config = dict(
    dataset='capsule endoscopy frames (Kvasir-Capsule)',
    image_size=32,
    qk_norm=False,
    parallel_block=False,
    moe='top_k',
    drop_path=0.05,
    shared_expert=False,
    pooling='mean',
    optimizer='muon',
    muon_scale='spectral',
    adamw_lr_other_params=0.0023,
    lr_schedule='linear',
    final_lr_fraction=0.01,
    warmup_steps=700,
    weight_decay=0.007,
)
Rows from expert 12 of block 2, named by matrix and row number. Rows with one number belong to one neuron. Each number is 500 + 40 x the weight over its row's rms, rounded and kept within 0 to 999. All counts start at 0. Numbers have three digits each. After the name is the row's rms in percent of the matrix's.
# up: expert up (model.blocks.2.mlp.up, 16x160x160), inputs 0-159
# down: expert down (model.blocks.2.mlp.down, 16x160x160, transposed), outputs 0-159
up.75 104:467485489475578523445582502494476506480497529570499455539445413380421525521516527454531550469452478417424439525532500534475499544495540407497514580433480557459529538562488530543529546459536591458549454495505491532506482524466520481490524470582541529499518530496530460501494535508443527499495499473497417441458541456555516471476508488473494480552433537459494451475433577532497527500461556511508536487518545531523496466509524460451514546483484554536552544486536500545491495456456504
up.76 118:540606557554517531500476448581455526488538513389429422435505420493552510467539491557496507492511451504484504561507486511481554479454539543479505520500544554528473489480462545466541513545565459442436436472468527473555524489448481487487518557459484514505506522540557462449509423506488534485552530462494478542492570536467569494456547436514474508487495450501495516528513514439541487535539492502485450524462543480499472519407531543481418485539549452501543517498432516458467528429526570
up.77 116:524486523498490458494521479518550531441511468482550475479500469534423509505551550501518511530528501577566486544512475434554513475436480506538502505463487433504543455493481463459468455492454522558507464478434515450518507468425509474516461565616467601503484469433454491418460456460468505513460522566483522482474516521548524480543520460566461498489516465447541445493517489431440510510531481483536541549593499486527510534469537522573481471462546585496593557556493508562520479511448428
up.78 097:514514504494487500467508529548514455564475519401520522490538521464522423473561476545435546488429527479498453545434529460481509564519513524498447469455435446527481527487506601469547529590501475498507522477546562488448483510442448443569513518483467517478455558426500492536530450498543467565459477538527520483534560506523522464528536465447419518500516496526454525423506475469569478536478574487496496514503489554513524481472408477469460479432485582523535469535528487462515543528612488
up.79 111:496555462483475533529417566528475526480485487491521530492536536521453454473538491533505449506470495452523526539455447508591455519519527487452517599476512526515448531415573535438435463475480570497514434459545566577530470428492515542563515507522533509509473524512518565474477538471479470472566514485549438456540505507559492457558531485592453505474512539500449506387525453492433505538466520477438487561488504499504448460521457422448500517480569478465470522486563472515505438511498502
up.80 101:559455476476523464448417445496527502441506488414523519497470452572503556507526454464525496461477477470485479433494468522530471483476495476417547516459428549445533538481502482515540558460484506498522514484618506502548495479551474515484521462522460445518531464566474592508494534476525538516455502472523516498493530487482462461616539436515489512545540471493518541443488511558434495544466579498544513533488533529538532423555521473584436483401516533509495577520566487465523469475552506
up.81 087:460417497446530448453522484537592471515524505487516567494493479454499553550524658488568484486475528473544454512468456489495443477540471523428554560459433533518464543546438508553464522505513516488519485520510530515491451520501499493517477460481527506607514522561481505550527471557575561494483487523496449527537518500495519439526514442523493478473520558424479458507503476549485492370530487437552509496527463476480480427547516476507447494432504478488579525513461527483454504445494473
up.82 107:472516413524429434463486522580481536469513451489455499478472521515489516512504431526534443534504555506459494485515507507552472553491525409530487452449483517529597502529510504510520569504500480462502503527475489506533553477514426520464519532535539566496529449453526448512564468474487501543463507512433455452484528547437504488527485488543537475427526507435515583522488494498516509479394495412440608496500547559525512493495529484489454513449448555476509561465536531498478627568514517
up.83 093:487521514523531377548482509460546564525582444502530489542512525517482458463542430504484577526538488546553485497478467520536522499578514462475507464512551480460521517383463482537522504590563482501511494558466466427473550536477514490510492492485468468492552417496518520475489460494488473557533539459473514449482533518501481523567564477431470501452432546482490513479463465471501482538572491520580474480492463476483452501556454524481552419438531490499516532432536422502537407542535498
up.84 099:520465474430512473543452493493440474469520513477483526508497524491479475435571515482523494438461518483473423541523549610503508538483514565456510570483517449508508560540529518547558483524505559529472502478462480574549542454407503476573446455500537508500487497506482470499542476478507537547490515535462511448503454521534522511499555531489546481506509513539495458514507483572508464387452537562509563495448496485486527422482421527510526459544401512390496485617445497516497552463488532
up.85 100:551468599529485508499499573504492459487489497570487566482554538444526534492474501508524548493428509501484554427449482473523517507561529460504544459539494548501472511546501450472501561503485471488516476505606459518440492519463443530522491563367472501563535505517519563463452524501497541472433457506465435477531487579478474478485499491501471557462514522495529452531470421491443513545548508426507490503501454554552515432512404559478498437471483550490496487542481450564563538501528442
up.86 098:503539484464524448492457539501488532482558530511437463521451516487544521498465488424495474547471487464525496535529562578507403517462456452484529507461383455549558554537525562434564486454457535513509579496527524523466525591447508497516489479540507537529479495465492503531529525500476497471509546464536479474525497530514465494454504525432407542538530508468510432545449538496457489495553602469498523503527468586512424456506492535494473524553516466446484516441501562415541543461554556
up.87 101:558520509507479503392492537487533553504419474474505524475502585472489557583492543545489483470491460487493419428550441442501479514485455442508508530511479481487522516408492462546456498542500544520522453569516442452402507487490491573547476447465546495525600529490495496464500509570489546544505443507489490556535535556442493493529462525470534498528609510454488513548514510541452483502445522582482481507523491439525473479516430548485503532531480562525504476466510455484479474391472500
up.88 108:558519443498428474431502490483495515529566426562528469512457478479393560443521485500530522542523489468562471500492462441490536457448483502464473494555554458547586394566487529469512537503523409574463551485433525517455461507521506498528555447456518529507457462467472431538498553474493443519427557571507513518505525536494569460501513481434512542465460542537563550498521515537503526548564505518570520508508469545521530480516489519494501512558536520557432455510459523498473434504484495
up.89 073:473541535540539558542487482489475434513512461560489485566557470536460431480553567466497494474574501488464467504488545562497483446527472504532535514439495425474544455531526445496521547508477508537520440492467504481445468489563462528508541458500487514519482514448480538500567440495514546431480461517479538411494448507507359418492606462522434481405508491464433463557538550499516488505529507480498522539570463465493522512478458561493483513521571555506480463486427509526519542512512458
up.90 116:601497462501513417440528522463514535533456439517444545503455498604539545456481479503532542553432503492510507464486533501505530482564462467463511582532423458537449487502509433501414438532500536529452499459461511471548467547521466567456521452519495487469473494561527521527511553524479503532471561494462497550422458524526540482428505551422557481500511576507467459489555503514493509462568555563490509511553511483459513542499495487490502491520534569542465480472421439450477457464518572
up.91 109:570493586440473512553444552502475521521447488587511556513456491561472548502488470474509551467515518484425462505507512552527578507485570479508486509490457496496446474541410483454487519429483490530460465566561477564538534479517455570533555436589538508517576477487532496496470518480492471493446538515402529461446519519480527474477451529489500502512417538487497593435509523502456491496562511482465516499542416459492502504511502473437496515447525468524463511563479470577455476432521540
up.92 101:529462547483495500557554520487505538522513505453463564496520587525550556464522464482556468480483508547503438482536538461488540511558535429485521494448478537566545483474491486520476560548473431499531504412457453585510483483437561444447497435474473512474542507529496529514552509460549527436472478516504443452456485517500476456541486426476526504537516448493542490553550496545464537531511557486489439443481518428487473507515448423554465484563505468536589436456451512524564411520562524
up.93 102:515539417421474514524479521447515551478539596480407545482424507505485551557477439466513471451410494499473409547520477511600451388569490501555520553521486472492491516505475508517503480495481479494469521527544560502504442526538504521554505497541490487500523525449477535476519498431485547528519509484587449511487534462433467499586555501494498533500542550529484531517475452466474460491453422469450506496496466491517459613498476550508454581502489520529445480484461554514547503517527498
up.94 111:510449509558588532470560463489515512497529477447479477482479550455576488581456518451496509528511525484497560546458496558506428457488588534461578532493516495490461546453545493421539525446497483455499439541481532516465568560467501470566495452482456512541506437516442512453445498522471530559444519480487510510531475478555490433469491476518547515490469471479524471501521556451477535445378515521520516521459526549517610568459542454446462477530517509507469520555452487565512482469539448
up.95 103:468523534555521468461472515513518558461494546481527517505538449488510497467491466568487409451527407514456533439488494474472478508463528549447501470559543581434515535486557534539501548503532495539524509491510458460463426549479476478487471494513527592482545575493576485476463474493563433497506546470503596488489496514438587518485381475520412521520486513528557521432542464512496503439476474448474435509494483548541505470487544558501535441465464528543568527555555514533471472487486487
up.96 109:475512454503557438490414524543497468474497435569485497532546532524514522439421523548436561443440456495478523480491454528481462486476520511515512533446546436497498526453472424498502488478472446499491504540519519547503560534496541547603431525473439476468579473510456459468512562514469550501521511525510441597481537498536475542474524512513454403501485514430496480526573526496515515479469440518551495526508515506454514536537532470466472509569572465429548490513565490463460426482530588
up.97 101:432473441497510458535551525495520457543511534532568560448529499598554561449530451511477546540505493504517461483454506435472486440482503512470496488549534488474517594492473508465515463510439549471531525548518512512465455552411491541475471514533499514389525476507528486509465516466545481504496498555506496500457529544504605453535501538518497453497443531506510503479498542480438501402460528482450418514518428456503538501498513514567533582525454528465524575438586478478513506425460441
up.98 106:565491521517532438488520545508460500586529499407524541524530486506503517482489482449534449506533478543478530424548522509570503523517526467495529558566483506480514527451481549540415507523470517436468502546448452552500571546454465537479543466486482604477527474555461436459501533539505526523525513490519521611558493471411482531484504527381479520425469422527515525507508478379480526571540486464490465473518557437516449513496496466453488509535489481518463480474474526475493458472539502
up.99 109:520458459579516571472556541484440502418513446470479405532511439484532463479576508463534497456537557532488464527483513486570550538472495441503446463410452509507522520519621505464482553528472476495510495526494515504501533498519536507464413448567480511497531458516516523410473427522572541518475498482475497464591517533499430537515490461499506477424520523481557491526470456502465622499521447480531522519483510494493489491507528482433546508483494520529584480498484453440533534559528491
up.100 103:528501509478461517487491493506544527558501511554521451497486485507503480488508527491508515455486462517469494451499549459548491492517438478422562471475498529449476446541538443495467605642425553498482506518599480539491463466560455553529533465523499486482502456553550477503509458501518555485472547465497504473594463582419554524484487506501434511417493549466500559475504482498513536536518544520526484514474463487460512478471521431443521491560551470502467540469585410460438426549531469
up.101 101:465492444488464484441521563493457555486470437511487568454504470510474463486551496479548513520517463591516557487459490458480504563428482489512556488488517460521449496467422513451496480551505437548486524525524521494490472476461524454559544566552434488528545547520536564543480509458501510513560538512548485480538519566456476481502538498526517494469472376512464470609486469506553446475474429445509513514521470441448487530427513461563446532564494574551540480489517525558490516456554424
up.102 097:497459535478464510495520531477508466506503466499509535487461519518494470486490580535510531510546464440539511514443541525427482482472502482538540466558441508488488482522524473483508422463519420562476508546516490541557416470477457507535511494444470536504567538575476508572520422488535498542456478545551514536495455574497585469509465415490521497506477509561443480471510553485434584357445479469529499537459525466457525521516525519498438521504462541494477427501429565510527477584488567
up.103 109:545488464454448530511472485469517530574555450516506590506420542461465468506553503586530519459460493517558495526524472521458526517505474475462482553513440403489484478479493614574455549464534490484504526534470488527516491523446472454529567431495532469463409473509522486627437527546537494543457557534483494492498548546525512399495516536409502446517494460475500531521491522490495499530463535530474534537524548502490549462477495418515506490515451455510460443491491439461459499478565509
up.104 108:467512472453461512480479521528529447403537527470484481527576451543568507531559531533520502535553548489480563502421444474435450511550476514446511456441504572547486498490507577469543488516530552503529511437476510498488500521503539537455492459487523465520579520496560517512502469491396528518492511465514488527417489526528545493461478508573425548450545508502397487475453521616494496500495467546579509504534484478394472541519585494507546523533533473508494486524438495489473491427520493
up.105 093:505468445506481493544521585517433484482512521512447486497560489440437531496456510450527551482528506431472450549436442444503535554534575503567492506477505560524537484545566466537546495413516484471538449559495526485490528479536524497509460537490500440559521552524484478475525469510522467474493500517544556444522451543523481543483432463490434525485509578496534545514482537503574470503461458582513527441478478481527504454545507380552445500505415522475501542556503421518490429425526518
up.106 102:547524446530526475467562504562478531581442485464483452482514483512507520522556555448521469465448515426516556396427552510445521526508481479519513502493546458441448464425418440490485491460488480538474543550463491521451541461536531534517498496538532506509518489493547511499542515539532573524497525477492511466613481489519482524548492559561522507434471570427447492459541505520487435477508478501420535510446506420510438515521462478511581459538558510511520576491545470481470454509423468
up.107 103:589556447495500536441470480489535524473477551469529509460522515530552528505383498476546458520518558498558553600504497491544512481528480575475506573486529543443456425445462520518537502538524474509507538510530458508510486509529517479493495478445410491472525448447518518480445487456446507467519491484507486591533499482482486473523525467555552587513467540438464461459492534453522588451524489501501451505483492494492544526485500576440435474528476547553464597536508461454527464403542466
up.108 078:504507475579494463457486474544549515421480461514507440495548537564508427499446602428526420457467477501461516429500541447517520481462611523538485465477454456492502485479467473466467512525496477554524475507565508480518554533493515492530483547490487512529581470570497541536601473556508480503519399475493464450519465448474500540514504490559572510543500521515467520554521505471468473456499497486535473446478558514581492516533455461486488583525468484494510531428499450608444475512469490
up.109 101:419519454468446469460460503531537519515525474523507425521501549559463511463494544517495508486459541434564494536456505515466533519543538563469501486486526489498462500458382468502558550559562528528480505472512566495480463465486515511529480511517447489538504454501496482576537566544496436518486513468496512466521418554543499453554551504485531541489475486460487505585579415420474474513494470489519583463519507476453577464472529438516429513472539479420505498607436502519474493546550550
up.110 082:475552461467451538412519510477522481534494504515571503526518480490562456510477516518470563458532561484553519466481467479481482462508569515505470468431470570491499492461510520499531452533487540526514529453532491451437561547476500464559518486492434466556516476571578535480504439527509412514416435432479511568519524548575520551510518536505514445516467466479505424490586498448499478408501491488505517536493481473551469411530478513473456470548594545537562551556467449545499519469476475
up.111 103:440555515527538493490498445521481526491516511540432532466522497512504466593562502461556440572477504488496566441480454473467522473485438508498532539451501416476538479522505499466498532519499542481425429509513551507454466429471529555551418509565473507481566506537561529393454595518543481505510514580464469454452483540504500506455484525525530541544486545473485499574482483526491498569501463460491497506458469449532538508436444475472457521520535537542493474537597475440423466492488447
up.112 097:531481503492495534474503475553541538438554439510547559408509529430547542414533479510467389552565516443553573515500523437477499477546485521535592516502526549501564524533540490480469436489510510511464494423508525529483482456500517496565536496545446497521467459471475484488506472501491497492536517554451456504573477436553570445492507491515548528556569438552442484441479524446504528499515495440445468452522537509509528497504524493467521459471520489495533597535498449542446441498453425
up.113 104:546486562493550483433484477456464518513483459531482480422522572463450473543569461431520472509415561463480457547505502522473497490569498530533443504480523465498568559475492488482548505482551509457501527494476497542531544460471457533540522581472547527566476492452478561486483537527538404438518518560482487504488544540441462538526539532521461493422470476480474594450487486405496449427503539485489488518494514561482482537498556404531560484438556477537485528460548476549509460485536461
up.114 103:467494491476543442482512560527467562553521496493499506508656482495548477449508471517445548473418567474518467509442509522467541549484530514555548476577520527479472503481503448444567548547441527459517477469526473459481497532483494537563450552502482449473477503503520525435559519554499444488553459470525428479530496498508596514519434494573464479462440461512378522509495513439502507545475444476513438471468510493487493528501493527445487442500521501591495546519468468455491501514574535
up.115 096:492632550509537425506487577542511480428509532460532541503500517481403529469527502480512496525505495516438441501482464442513462532467484478514481531446516455499529542483459553470389495504458504592518471401484530479494504489529549479523560496582545477497531593544551498502562479513529503521501473568537505421498479453467503532582537477473484493472484503507522558511481414485485488556532476475448451436486450492469516557519498527514532449433571494509521477448467540514489545463506432
up.116 100:550588426492493478499460554498489560569524594491500523504526562478442544517524482510554465480511452489498483554465528479504528427461525513475455467489499508462539451498439561503467528494509450456498425472519563465408462517514554531533438516442447458498478476444485533524507473522490556497504476471507523507523520525532480487496441462437549461552497528470568539516490440594509470454435398514547423487464536474499506447512483490508479507490501525528512534591466583513524514596571539
down.75 107:524503527491541530511491559475443448443530522502516450550558537451497529552543483524533456447515465494519470522516507550511523476480510541527447471510566457529524497547477486488560552481561518513548513520567525461508455526504448581451375466439528523553526416498482498528474503582506446488432484533418487488480511434477501513460587429516511538482504491562480488498484479534469479501456607471507448484466423475488476443520483430530515470560518586459560562531526468462448475499476534
down.76 110:471478505509464422506479528522503465511420513486452530528532535545522463387462506452508485493577479461460518549505441550561548490488445521464505559551448529526542528502546421492435491573484446511518572506478471581530423508485499477489569554500502524506473466518515437545535538479565507490458506534509508456471481457506502536479547550423474425500595499502533551454520516563505512542416436470453540547437479499510504420556556445511519460524494496558485513485450471485539488534458522
down.77 110:497445549461486534457493553586537454481486507490493567578446515488534520547573431482501479524476480512430532542481486484506508515518449497496506430480478513575528603547449473521555470470524492477506510521573509468466507488586518495578484538514543500487554489545493453551530538514513489440457487422533467535422508487535503502461507477463510568479493385510519551502501466423527464544493526536554504467484490435469509452574456545468491503558482524389442461469458452551452525505505506
down.78 091:493449496564513535503468484480465584477514557492511539499459507506459595504504567573449473522607545475479468490471495443464446561477485430502471505506603454582428507555556480541492495470507513495501546492557446478545563525498513490468510502483519483516490454519477513465436459522529442426522492471534425463483513503493515499417518518492466448461551430527463466523548465516494537448491461550475541476462523478551491530497521451492519402542495503542495524494510513648520514450494529
down.79 109:458485465499444420493516483482478499542573473483538461531481458443484505476491442563483514575545528475509445496501535542516440523430547525464488516504513577462527490489565509470496489494491469551474451489513473507514407559535452543556434430565517471446529520480521499565463449527536517490494461471486448550496523631433571476580495488551418498502497501488562440513481520533505515465533564477405525530542495456521511483450536477532566440519461510491542544476530467542501537438521458
down.80 095:537533504532454527476509486423460470558438549576491418550561494509448559466521499436509494574465534491572512496528528447485493452497478563574496480516534486512502484532471561542539472584496479482537518520528477548509494428541478480504374482491469451554495554425491396515562431519563450480499515465558497518488471469514558517467489531504440473506442476446482458498500450563492536444553481488457514507531459505509517558431476469500578479487479466480549478476541490471525544506522568
down.81 102:490498518590515547517458503496535439491478460527499440576498573486463461438497530489478538524453538455459494510511484531436523479496423393551527504471444454491499443567528483489488451499482506566480519480521531454503625489502518519429479465507529547471475469498495454506486504519494574529532523473523437542442469501509475472487503479480466527504454449534492544492456570495433499489515557531594574564471490547517480471531524485545528589510464399532521490500481568475500474433533594
down.82 101:537530578597387452535447503461509539535490470499548443502488588488485509493490515458533454524473488481541482475495549536500595449496516550544485556520517514497528521511497486535491459524541500513475448446495450550456480534492504501511545442528545487497472539471536478495483474483510500446483586507498506561530523472535502406537516510514464577397477394523465519537493458527522476418503440514521476483526560565421520445508535467587497510460550460514500488458493458485493407453477545
down.83 087:416488463501542579458491477566525509391487513512535439446522561432564478558596472428498478489482478518474511549513503433535484565465509550500401505524520526560552439498470535477487510446522477461491504516545503520476509573451428556418536458444474512493464510487512535458483474495437596506443505461523495533532522416497493542427477457529499477505517453543505582549490493508453538523513518475504512569510503488545500479517458523479534477529516530458505515500468521560462538483502594
down.84 107:574481501520486567513472440540514445450551506506542515447434458585516520452438465466465492496496512538532458405504538426503496506482497529508575518474488541538563497480500456506527441553504534504537457540444489460471555495524438519512576505375552505544538548481455515557535528582472563493455463496506509414484528500516532520471480535505503497520481477537536480471510580389475474572540440502512497485543532467529536468472469470537468471540459472501464478575419505507504532516436507
down.85 099:533519469501471511528479519509521479520397509537559544560569497466454456487507485479419532528544500550526475486502521498521506472505490515562530529458517423542465413518567477582501529482543480480538562540529543432526475504506549447440547520490500493495525566447513496482483537523504477497529453511458479453555468413418501495488496549489474445489445520448410499513466460463498513428533530421471451556460509463555534535520491626412462536504456484485553478527581507491509520488533541
down.86 092:501439483437549519522469523501493509588498490481551532471448494501548526526558379544605525513471554535558442489502468430453518504474539414494527563478489480505526484516537460477439435551489446564427529479438445525499544490514455492565471455523499427533570492438533443544538539511461471468553517486493520507419477454508567557505509567473529524573555545532448488463514461520479493493492471517486507508559462490541473437507546551495498497475517491453465505518518421515478483471499561
down.87 099:536515518553485502562489488512503564506485426521445497507496423499580546634471482525561446540474547425533420477435458555466483451501508443487503464475455492568492501507506522552478507458487445480510512575542519537511461482553501487546462502498507435585501558550481537529543476481483510451533541493482471446496486461545422464432507531530548513494461513509436470534478525495483490459517528498532468477506562458492432514467525468448515467490549468543468544567586518573510412517446476
down.88 103:536495530492482538483489478521544529472437504580495495512515505517478443521487517525438505459538483469575519513446478424494484563479528498524537471521532477538434474497511506521536530548502504519484431527594378529516476424490492504465515465539477471498432469494446540450503450526533504511471554428450468563469436483581498436418483512543533544443478525558521533483499512468445523562496493526470545494584432506519551538449418555553512527520537493472467497480431527610456534537522498
down.89 081:527506494596450482481526494456432533488467502491522536469423561507480510465510497536488528564532501495545447553446459480469440480457534588530505452511480557485378561475553469469511466507524520400503449478511507427503495492522562535479494589513507518514509419573537483541437452449486527477426430531506480489517503484512505495440542492456548523562541506463531500509404495543495537505448495549541465530546523470546507507469485524542471561482424534468537574461534487457530496520558485
down.90 109:480483446448519490496512450459477555487516470478532456544483526561495554488520522437439452404514580556526466567537443471451459531533504477503511554547529514512491532546464435500387554470522521506526451553513447530464539462432494536521449531429526478510491537467470501407430493542543509531453508494426582486484498459564472513514487523514439485520514501590519528485498540500546528447510458505550512455552438453474491523444530521542541463576492497519520471519583506545474438529481543
down.91 101:495582415505424428466587489477526500469503500516492435514524506546478496488464547420447497506524535522549539508500554464417527526553464510447535482497481564517562592530514493535546515504549501577511551510499543466484469451488461488537536432483501448485519489539465408514480534494517539507476464505435496491530508404477465546512525501479485524534484489466518456470506498402423513517532470478563452432483558425517501521467518496521474536542550561557455531465483522544448551537433565
down.92 103:511485544476460456558493491554502492528494459521509508467593498483416534487449522546512473437467551491559596484474509457485523471504484544529486455503536528437451464491531496482471537505544489522437522485452550532472542603498460451502460464492485541480515513397470487438531513445556533503496555535498490505498597486522482468510579470448398562533421500473464523462487489461557492531513588557483585493472552493500449421460424498539488502447483516521502500530500521521475510521536580
down.93 099:474475546499486514409507517420498519491479497532499495501557493462413381470537412546512517558545535530461474505503494539486559483490426506481466526502509531532504517486457524448525435499445599513579501455544471576560465472504498457491447463487494461532472517431516471554466517495489497512502542567523453448494487429414449513501502477542505525515522561530501524481508505559507522535524533512526533515475567538495453496524529470488518593464530487457601482402589514442524481456497513
down.94 114:495502404544543485461525517476442558551461564494580506485446502480563487522516502515513528451492494436443455548497578531473551478468506494480478560428464475486454450518500525450558533547504492576494379510471475525578527531503461428513568562455478482526502501564504509438599476520537483473453513495504555475487508488503482519493467463518576492504484521501438443545531540424509483475456524516529533501535438530517512454480515576500480446471544584473563526485443466494530455504509430
down.95 111:532548468466531462539507460498524395476533504507537443516465449521536496452511498496543566508521576457604540485587499525542502466504441516504531508521495504521456459512513483533454470445497481453419486548467520479562500491479512520511531470441611523472475507568493526456495481594423487544477480527481499526585498460490513546491496501565466487476508473481473547512477476484457549491484601527495518632467500503450509512538475517543503451508564478441472436477420507514517468461427447
down.96 106:534470502464473562477558563480499473456471500515529464496426501523504578506491543502509476566498518564538485529463560488434526478516510521526487535568513523479442540465529495501502487475442551487506445496445460467446505495517499548520493509545496501491422597490505449490492502491517505481462476514456609523450508507584467545435405528539450541424529474528529450489536510544487465525476407505519439537401453560481538502450588477506494453545579532475471570462521490477498415540517497
down.97 104:485476512432491512479466499520414489487492527540444473528480499497494522555493463536447526468528570480527561541513552542477561460481504486548507429465503415519541517495490510491492547479486503531457429489506536467522586478489532487600505511491478513480552561544508426454500521475560443417509458532463540511473451528572453543504499438561537487524535500418397513560529534492479464488570398488478474551525432461508530541547454521447552503459512501512454517558432501522473499482582521
down.98 100:427517487523473509512545474545447483462532552462427513507436527513526605467493483546477542490461536426498512446548515474505545556541516483470457552501501457504523524441549463468592503514498455450495473490453509442513488519458482495433516477471492442481519521497493488475429498471529491557509512547454511423504464444508523502409600496504497471523568537579417493480462562481515454594440522476520517459456519582472517532551478525513447565533544460530510506472514532583557537531516454
down.99 096:579528583480460484490564506517511490512468504533492529547455522403464503500467478508546555501413491542507524485510503447601533506508475503449538526454527594468455524458530483475533454515482443398505429496500457558429409510529479514493510580459502484534489533523554529594501430600521489502483521487481513516469494555499550416488441448527518520486542515514524515484502526526499474489489509554468465388497468491574488476526518398509512524503489469424511500495511556520519488495460477
down.100 103:417486474466459430491519491471488527455435491510488499555523476492412601490469497528427488535443484492517542500535491496449566542478535487569490509534542503446464511502506517475448488439622445572515446560452497519559517451456549628541481473499547478525550555547505522528459542528459497480468484499510462540465484531481488519511491520494446455483504510502555464456546513462494562518473488514462461496519392462492507565510468558559540458479465443543498502488528593489481567490499488
down.101 107:504479550503520530567469497495530495440483515434465451565560556571532527518491476570490456438503541498510498528462476436592435480459538518602546535439480501547564506461532500477454452484455492579414533501523519543521550526485531462510485498576441534507538449498506549495469528499476462437490528505525512444481493460548481489523471530376547420448496471499528496582478527416433434484493509519504492450496487425468501528543536506536489540511484524526474475520550466463526460510538544
down.102 098:480547534463554479500449437531515482440470459430419530527604507444486535479502443476522445515492436428430518529599540561507521524567485450539524478481567506458495618503508447501513429446529513506536517457528512511523436488531471468514504479513427489469510546472533544464485484453467523476555470493494415462444524506567456521499511472479545508550431448540587551522564501460574529524479438521509520503499531548505522533517500455511532426555480513472475516515511487550533481500489473
down.103 107:524523426476486484506553541524522460565532511491483526478520430513489504454490521532471556515544534488570430442547467518485483498461578521431461529529495421546576539563505438529475507487455503548491452459449466561471476497515557522550577473538540576482505421488506546532523478479481462467427504507450492451522556471494533537461545551512498524450478446596441503486479486470442520470578434506455490453564425480514522488456495480512489522522502536490540534515512421474484446573463575
down.104 109:431523512519481475493581455463469466457581537495545492454485493456541495422515444582500483458473472456492549587466479524533512515538569487523538472515436472570582483427466548471551482532503470493410458453472563489477472514470478544508553451443522474533494472458535470509462528542497551526566450522555487510539488494455467513521461504552399455508494570554486454552432517534484509459516460542492564481508455522552545522485516532534499510514558499533533466483591448504457468433521501
down.105 098:502506486531569545543432459488511450478556486491508481540429480545453462456510483409493539527457540511498456460516494482420469543560442483475559497548450579473523551543474494458503488556529405580586480453471493468550505539528555508521496587502453530507487540552516523559495508520542518498526563518493526459514482476436432508483517440551479481508521480486485519452523437452450497518495456468462455422455508497448538545464521572461436534511472512497487441555494582555541480523474564
down.106 091:502508493498530536452533513454512516493531556476513442497479510484480457533477548545514477477431457543511427496533557487501460542427460469437545457578526462522504552464464554512532481550496525432459524425423555480461500503427504476522490582478476520515552505478472580493509561506495518494528551543584545529525565582523450480539536539507525493474510525456530481457520385510539469516553446440516498476511468508393496488522548446465448469491548511447520548562516493465462563471473429
down.107 107:509510486482505495438511503493547441519403480553489561462515514534510535501435430537549508453460532521533476518491523513460509499476524482496435451510502575446570477568425459553449466496434471497463472497487488590481508474529550423491461504452472539508561535553496508467557496507504477492514484480495516517492494555414513519481463490579582453465547586531527475529489487414507476476473532483576568540471397558473538563527546519515492544507456559524460532497528533481409519464482455
down.108 077:527508446472504503485491545508525462502470470503489513487516426554526546496481491475541501508488487438528554465491514527517492517470427529523509555588455419548379505446545473487453539501441567487517473606508588451513534501523465498507521478540506497460461581499496497512497532511470463489521422486459482466518471456620452440528573499512529538452457492515532476573565546541525460442446502512509471489449533487636518456465501456542507486454536446538554474472455516494491490495526524
down.109 113:543496484510562448495503553464454507513486469555503472534559516430479510449547463565484571502498465566560546546470557568520548500526464460461466477618544521446488474480537506509499484523469500500509411456521470527429562448533510513507477513531515498483500465425533483465509455511525510554404456533454498497562492480519533501528574544544463499471461508512539556436510420550547435535437521486528519501495504496531531429528440535546506485598465432447483497418490497465523466467458483
down.110 091:528552544488544539537524467535452509467439470529534515440549466477497506532546545514470516464470470464527492557532386473556488545515500473483566502449536465510458492480474483474476513567488470438417456501459467499514459472521514538511526497514385524415540496453427522539477533493491519531422506539522562523521471507520457500589469469580499521452473521548573507503463526452493532448454513504553500508548525530554544497462550505543472572559495486473480535462523525431404522396493525
down.111 095:501492472465490467479516500539457384391556521516534482562449520548534494575517562488444507461477553509474476491496512514566428496468497532519462462537500548504504506508490524505501468558537482511509555475533470475458568550536538484465476436464543507411440543556536520586549467522479511482508423458604527474482491448486469507504469488487439474577524503488487574529533533497478466482465544507467530506525468491457434523568564545495553477446485525448502396434478477504501559536502459
down.112 093:457453471441517434477515522502579548537573544474451423516509466585528557539533479530424506459499557496523467586455493536421449494477545471468449488499523514469536491455488454598538593527444487524457455514543480466505490476532576499532505544532481420501472528497520486586518495503476493487533491510543476485541445471595526501484426419515467530457472499468529483428565437463542469523475566521481529526465438548502510491513487505487533540551505514459504516431460518478533457537470514
down.113 096:501513448519436492537509521435542592543539496446501421555533457525539450505524446538445515525551520534539482449494456537457420499486501483471457544513525503560467444522522608475523586524538468476527476455458431484497458611486542539574537493501455459535499529506533477439533414528495485523584513512477506503429475434470568510504545472464493575559573507478510496441522477521501523512452472503472494451494485539527449466515495505481444448460529496433493509514510475564439508499495546
down.114 102:492463499541484519496574418505445579450516512524440522461492514564506529508500468511537431483464522530457505504533528492454518534526484436524428428548553439497509475516494498470460537546559485429503486495495538445553487560519487483481559504472413510536516488551439446496511490488478548551539507506483532449493494400526578471514451536575524512425501496480499545526535469460488520474507558550470421456543450509456500535470464571497512495567571562559504526510454397522567489514442474
down.115 094:488534454508444467502527539516512488529515491535397526497461551441509563527517481559593514489520497497443512486598524555468494554471432408438519474453541483578530417486447519504483486464457474508557560497500475448466506552428544502439468544474539463537508507526510532510533517430489486504491476476508500497548498540515491451506475475523545515536483471541493410504470418479518479547454454506503518450533493548478522533492524493466587424515552583462477558533525583458476454543536431
down.116 099:437584527499551514502475472434521471480469478481501452410453518519491554516580522513560447508469482546521457474536484493525453607497529515468566508508540489549503451506473467476516468504474411503578474493483529485472481423484462506426456543459454482529486515465495537523420519503491542468441494536491523455522518569513515423535527532613454480570466537494475506525490483527413496562437533501559574484475557527531554530560438508491422547522464482503521476456499500511556508538532471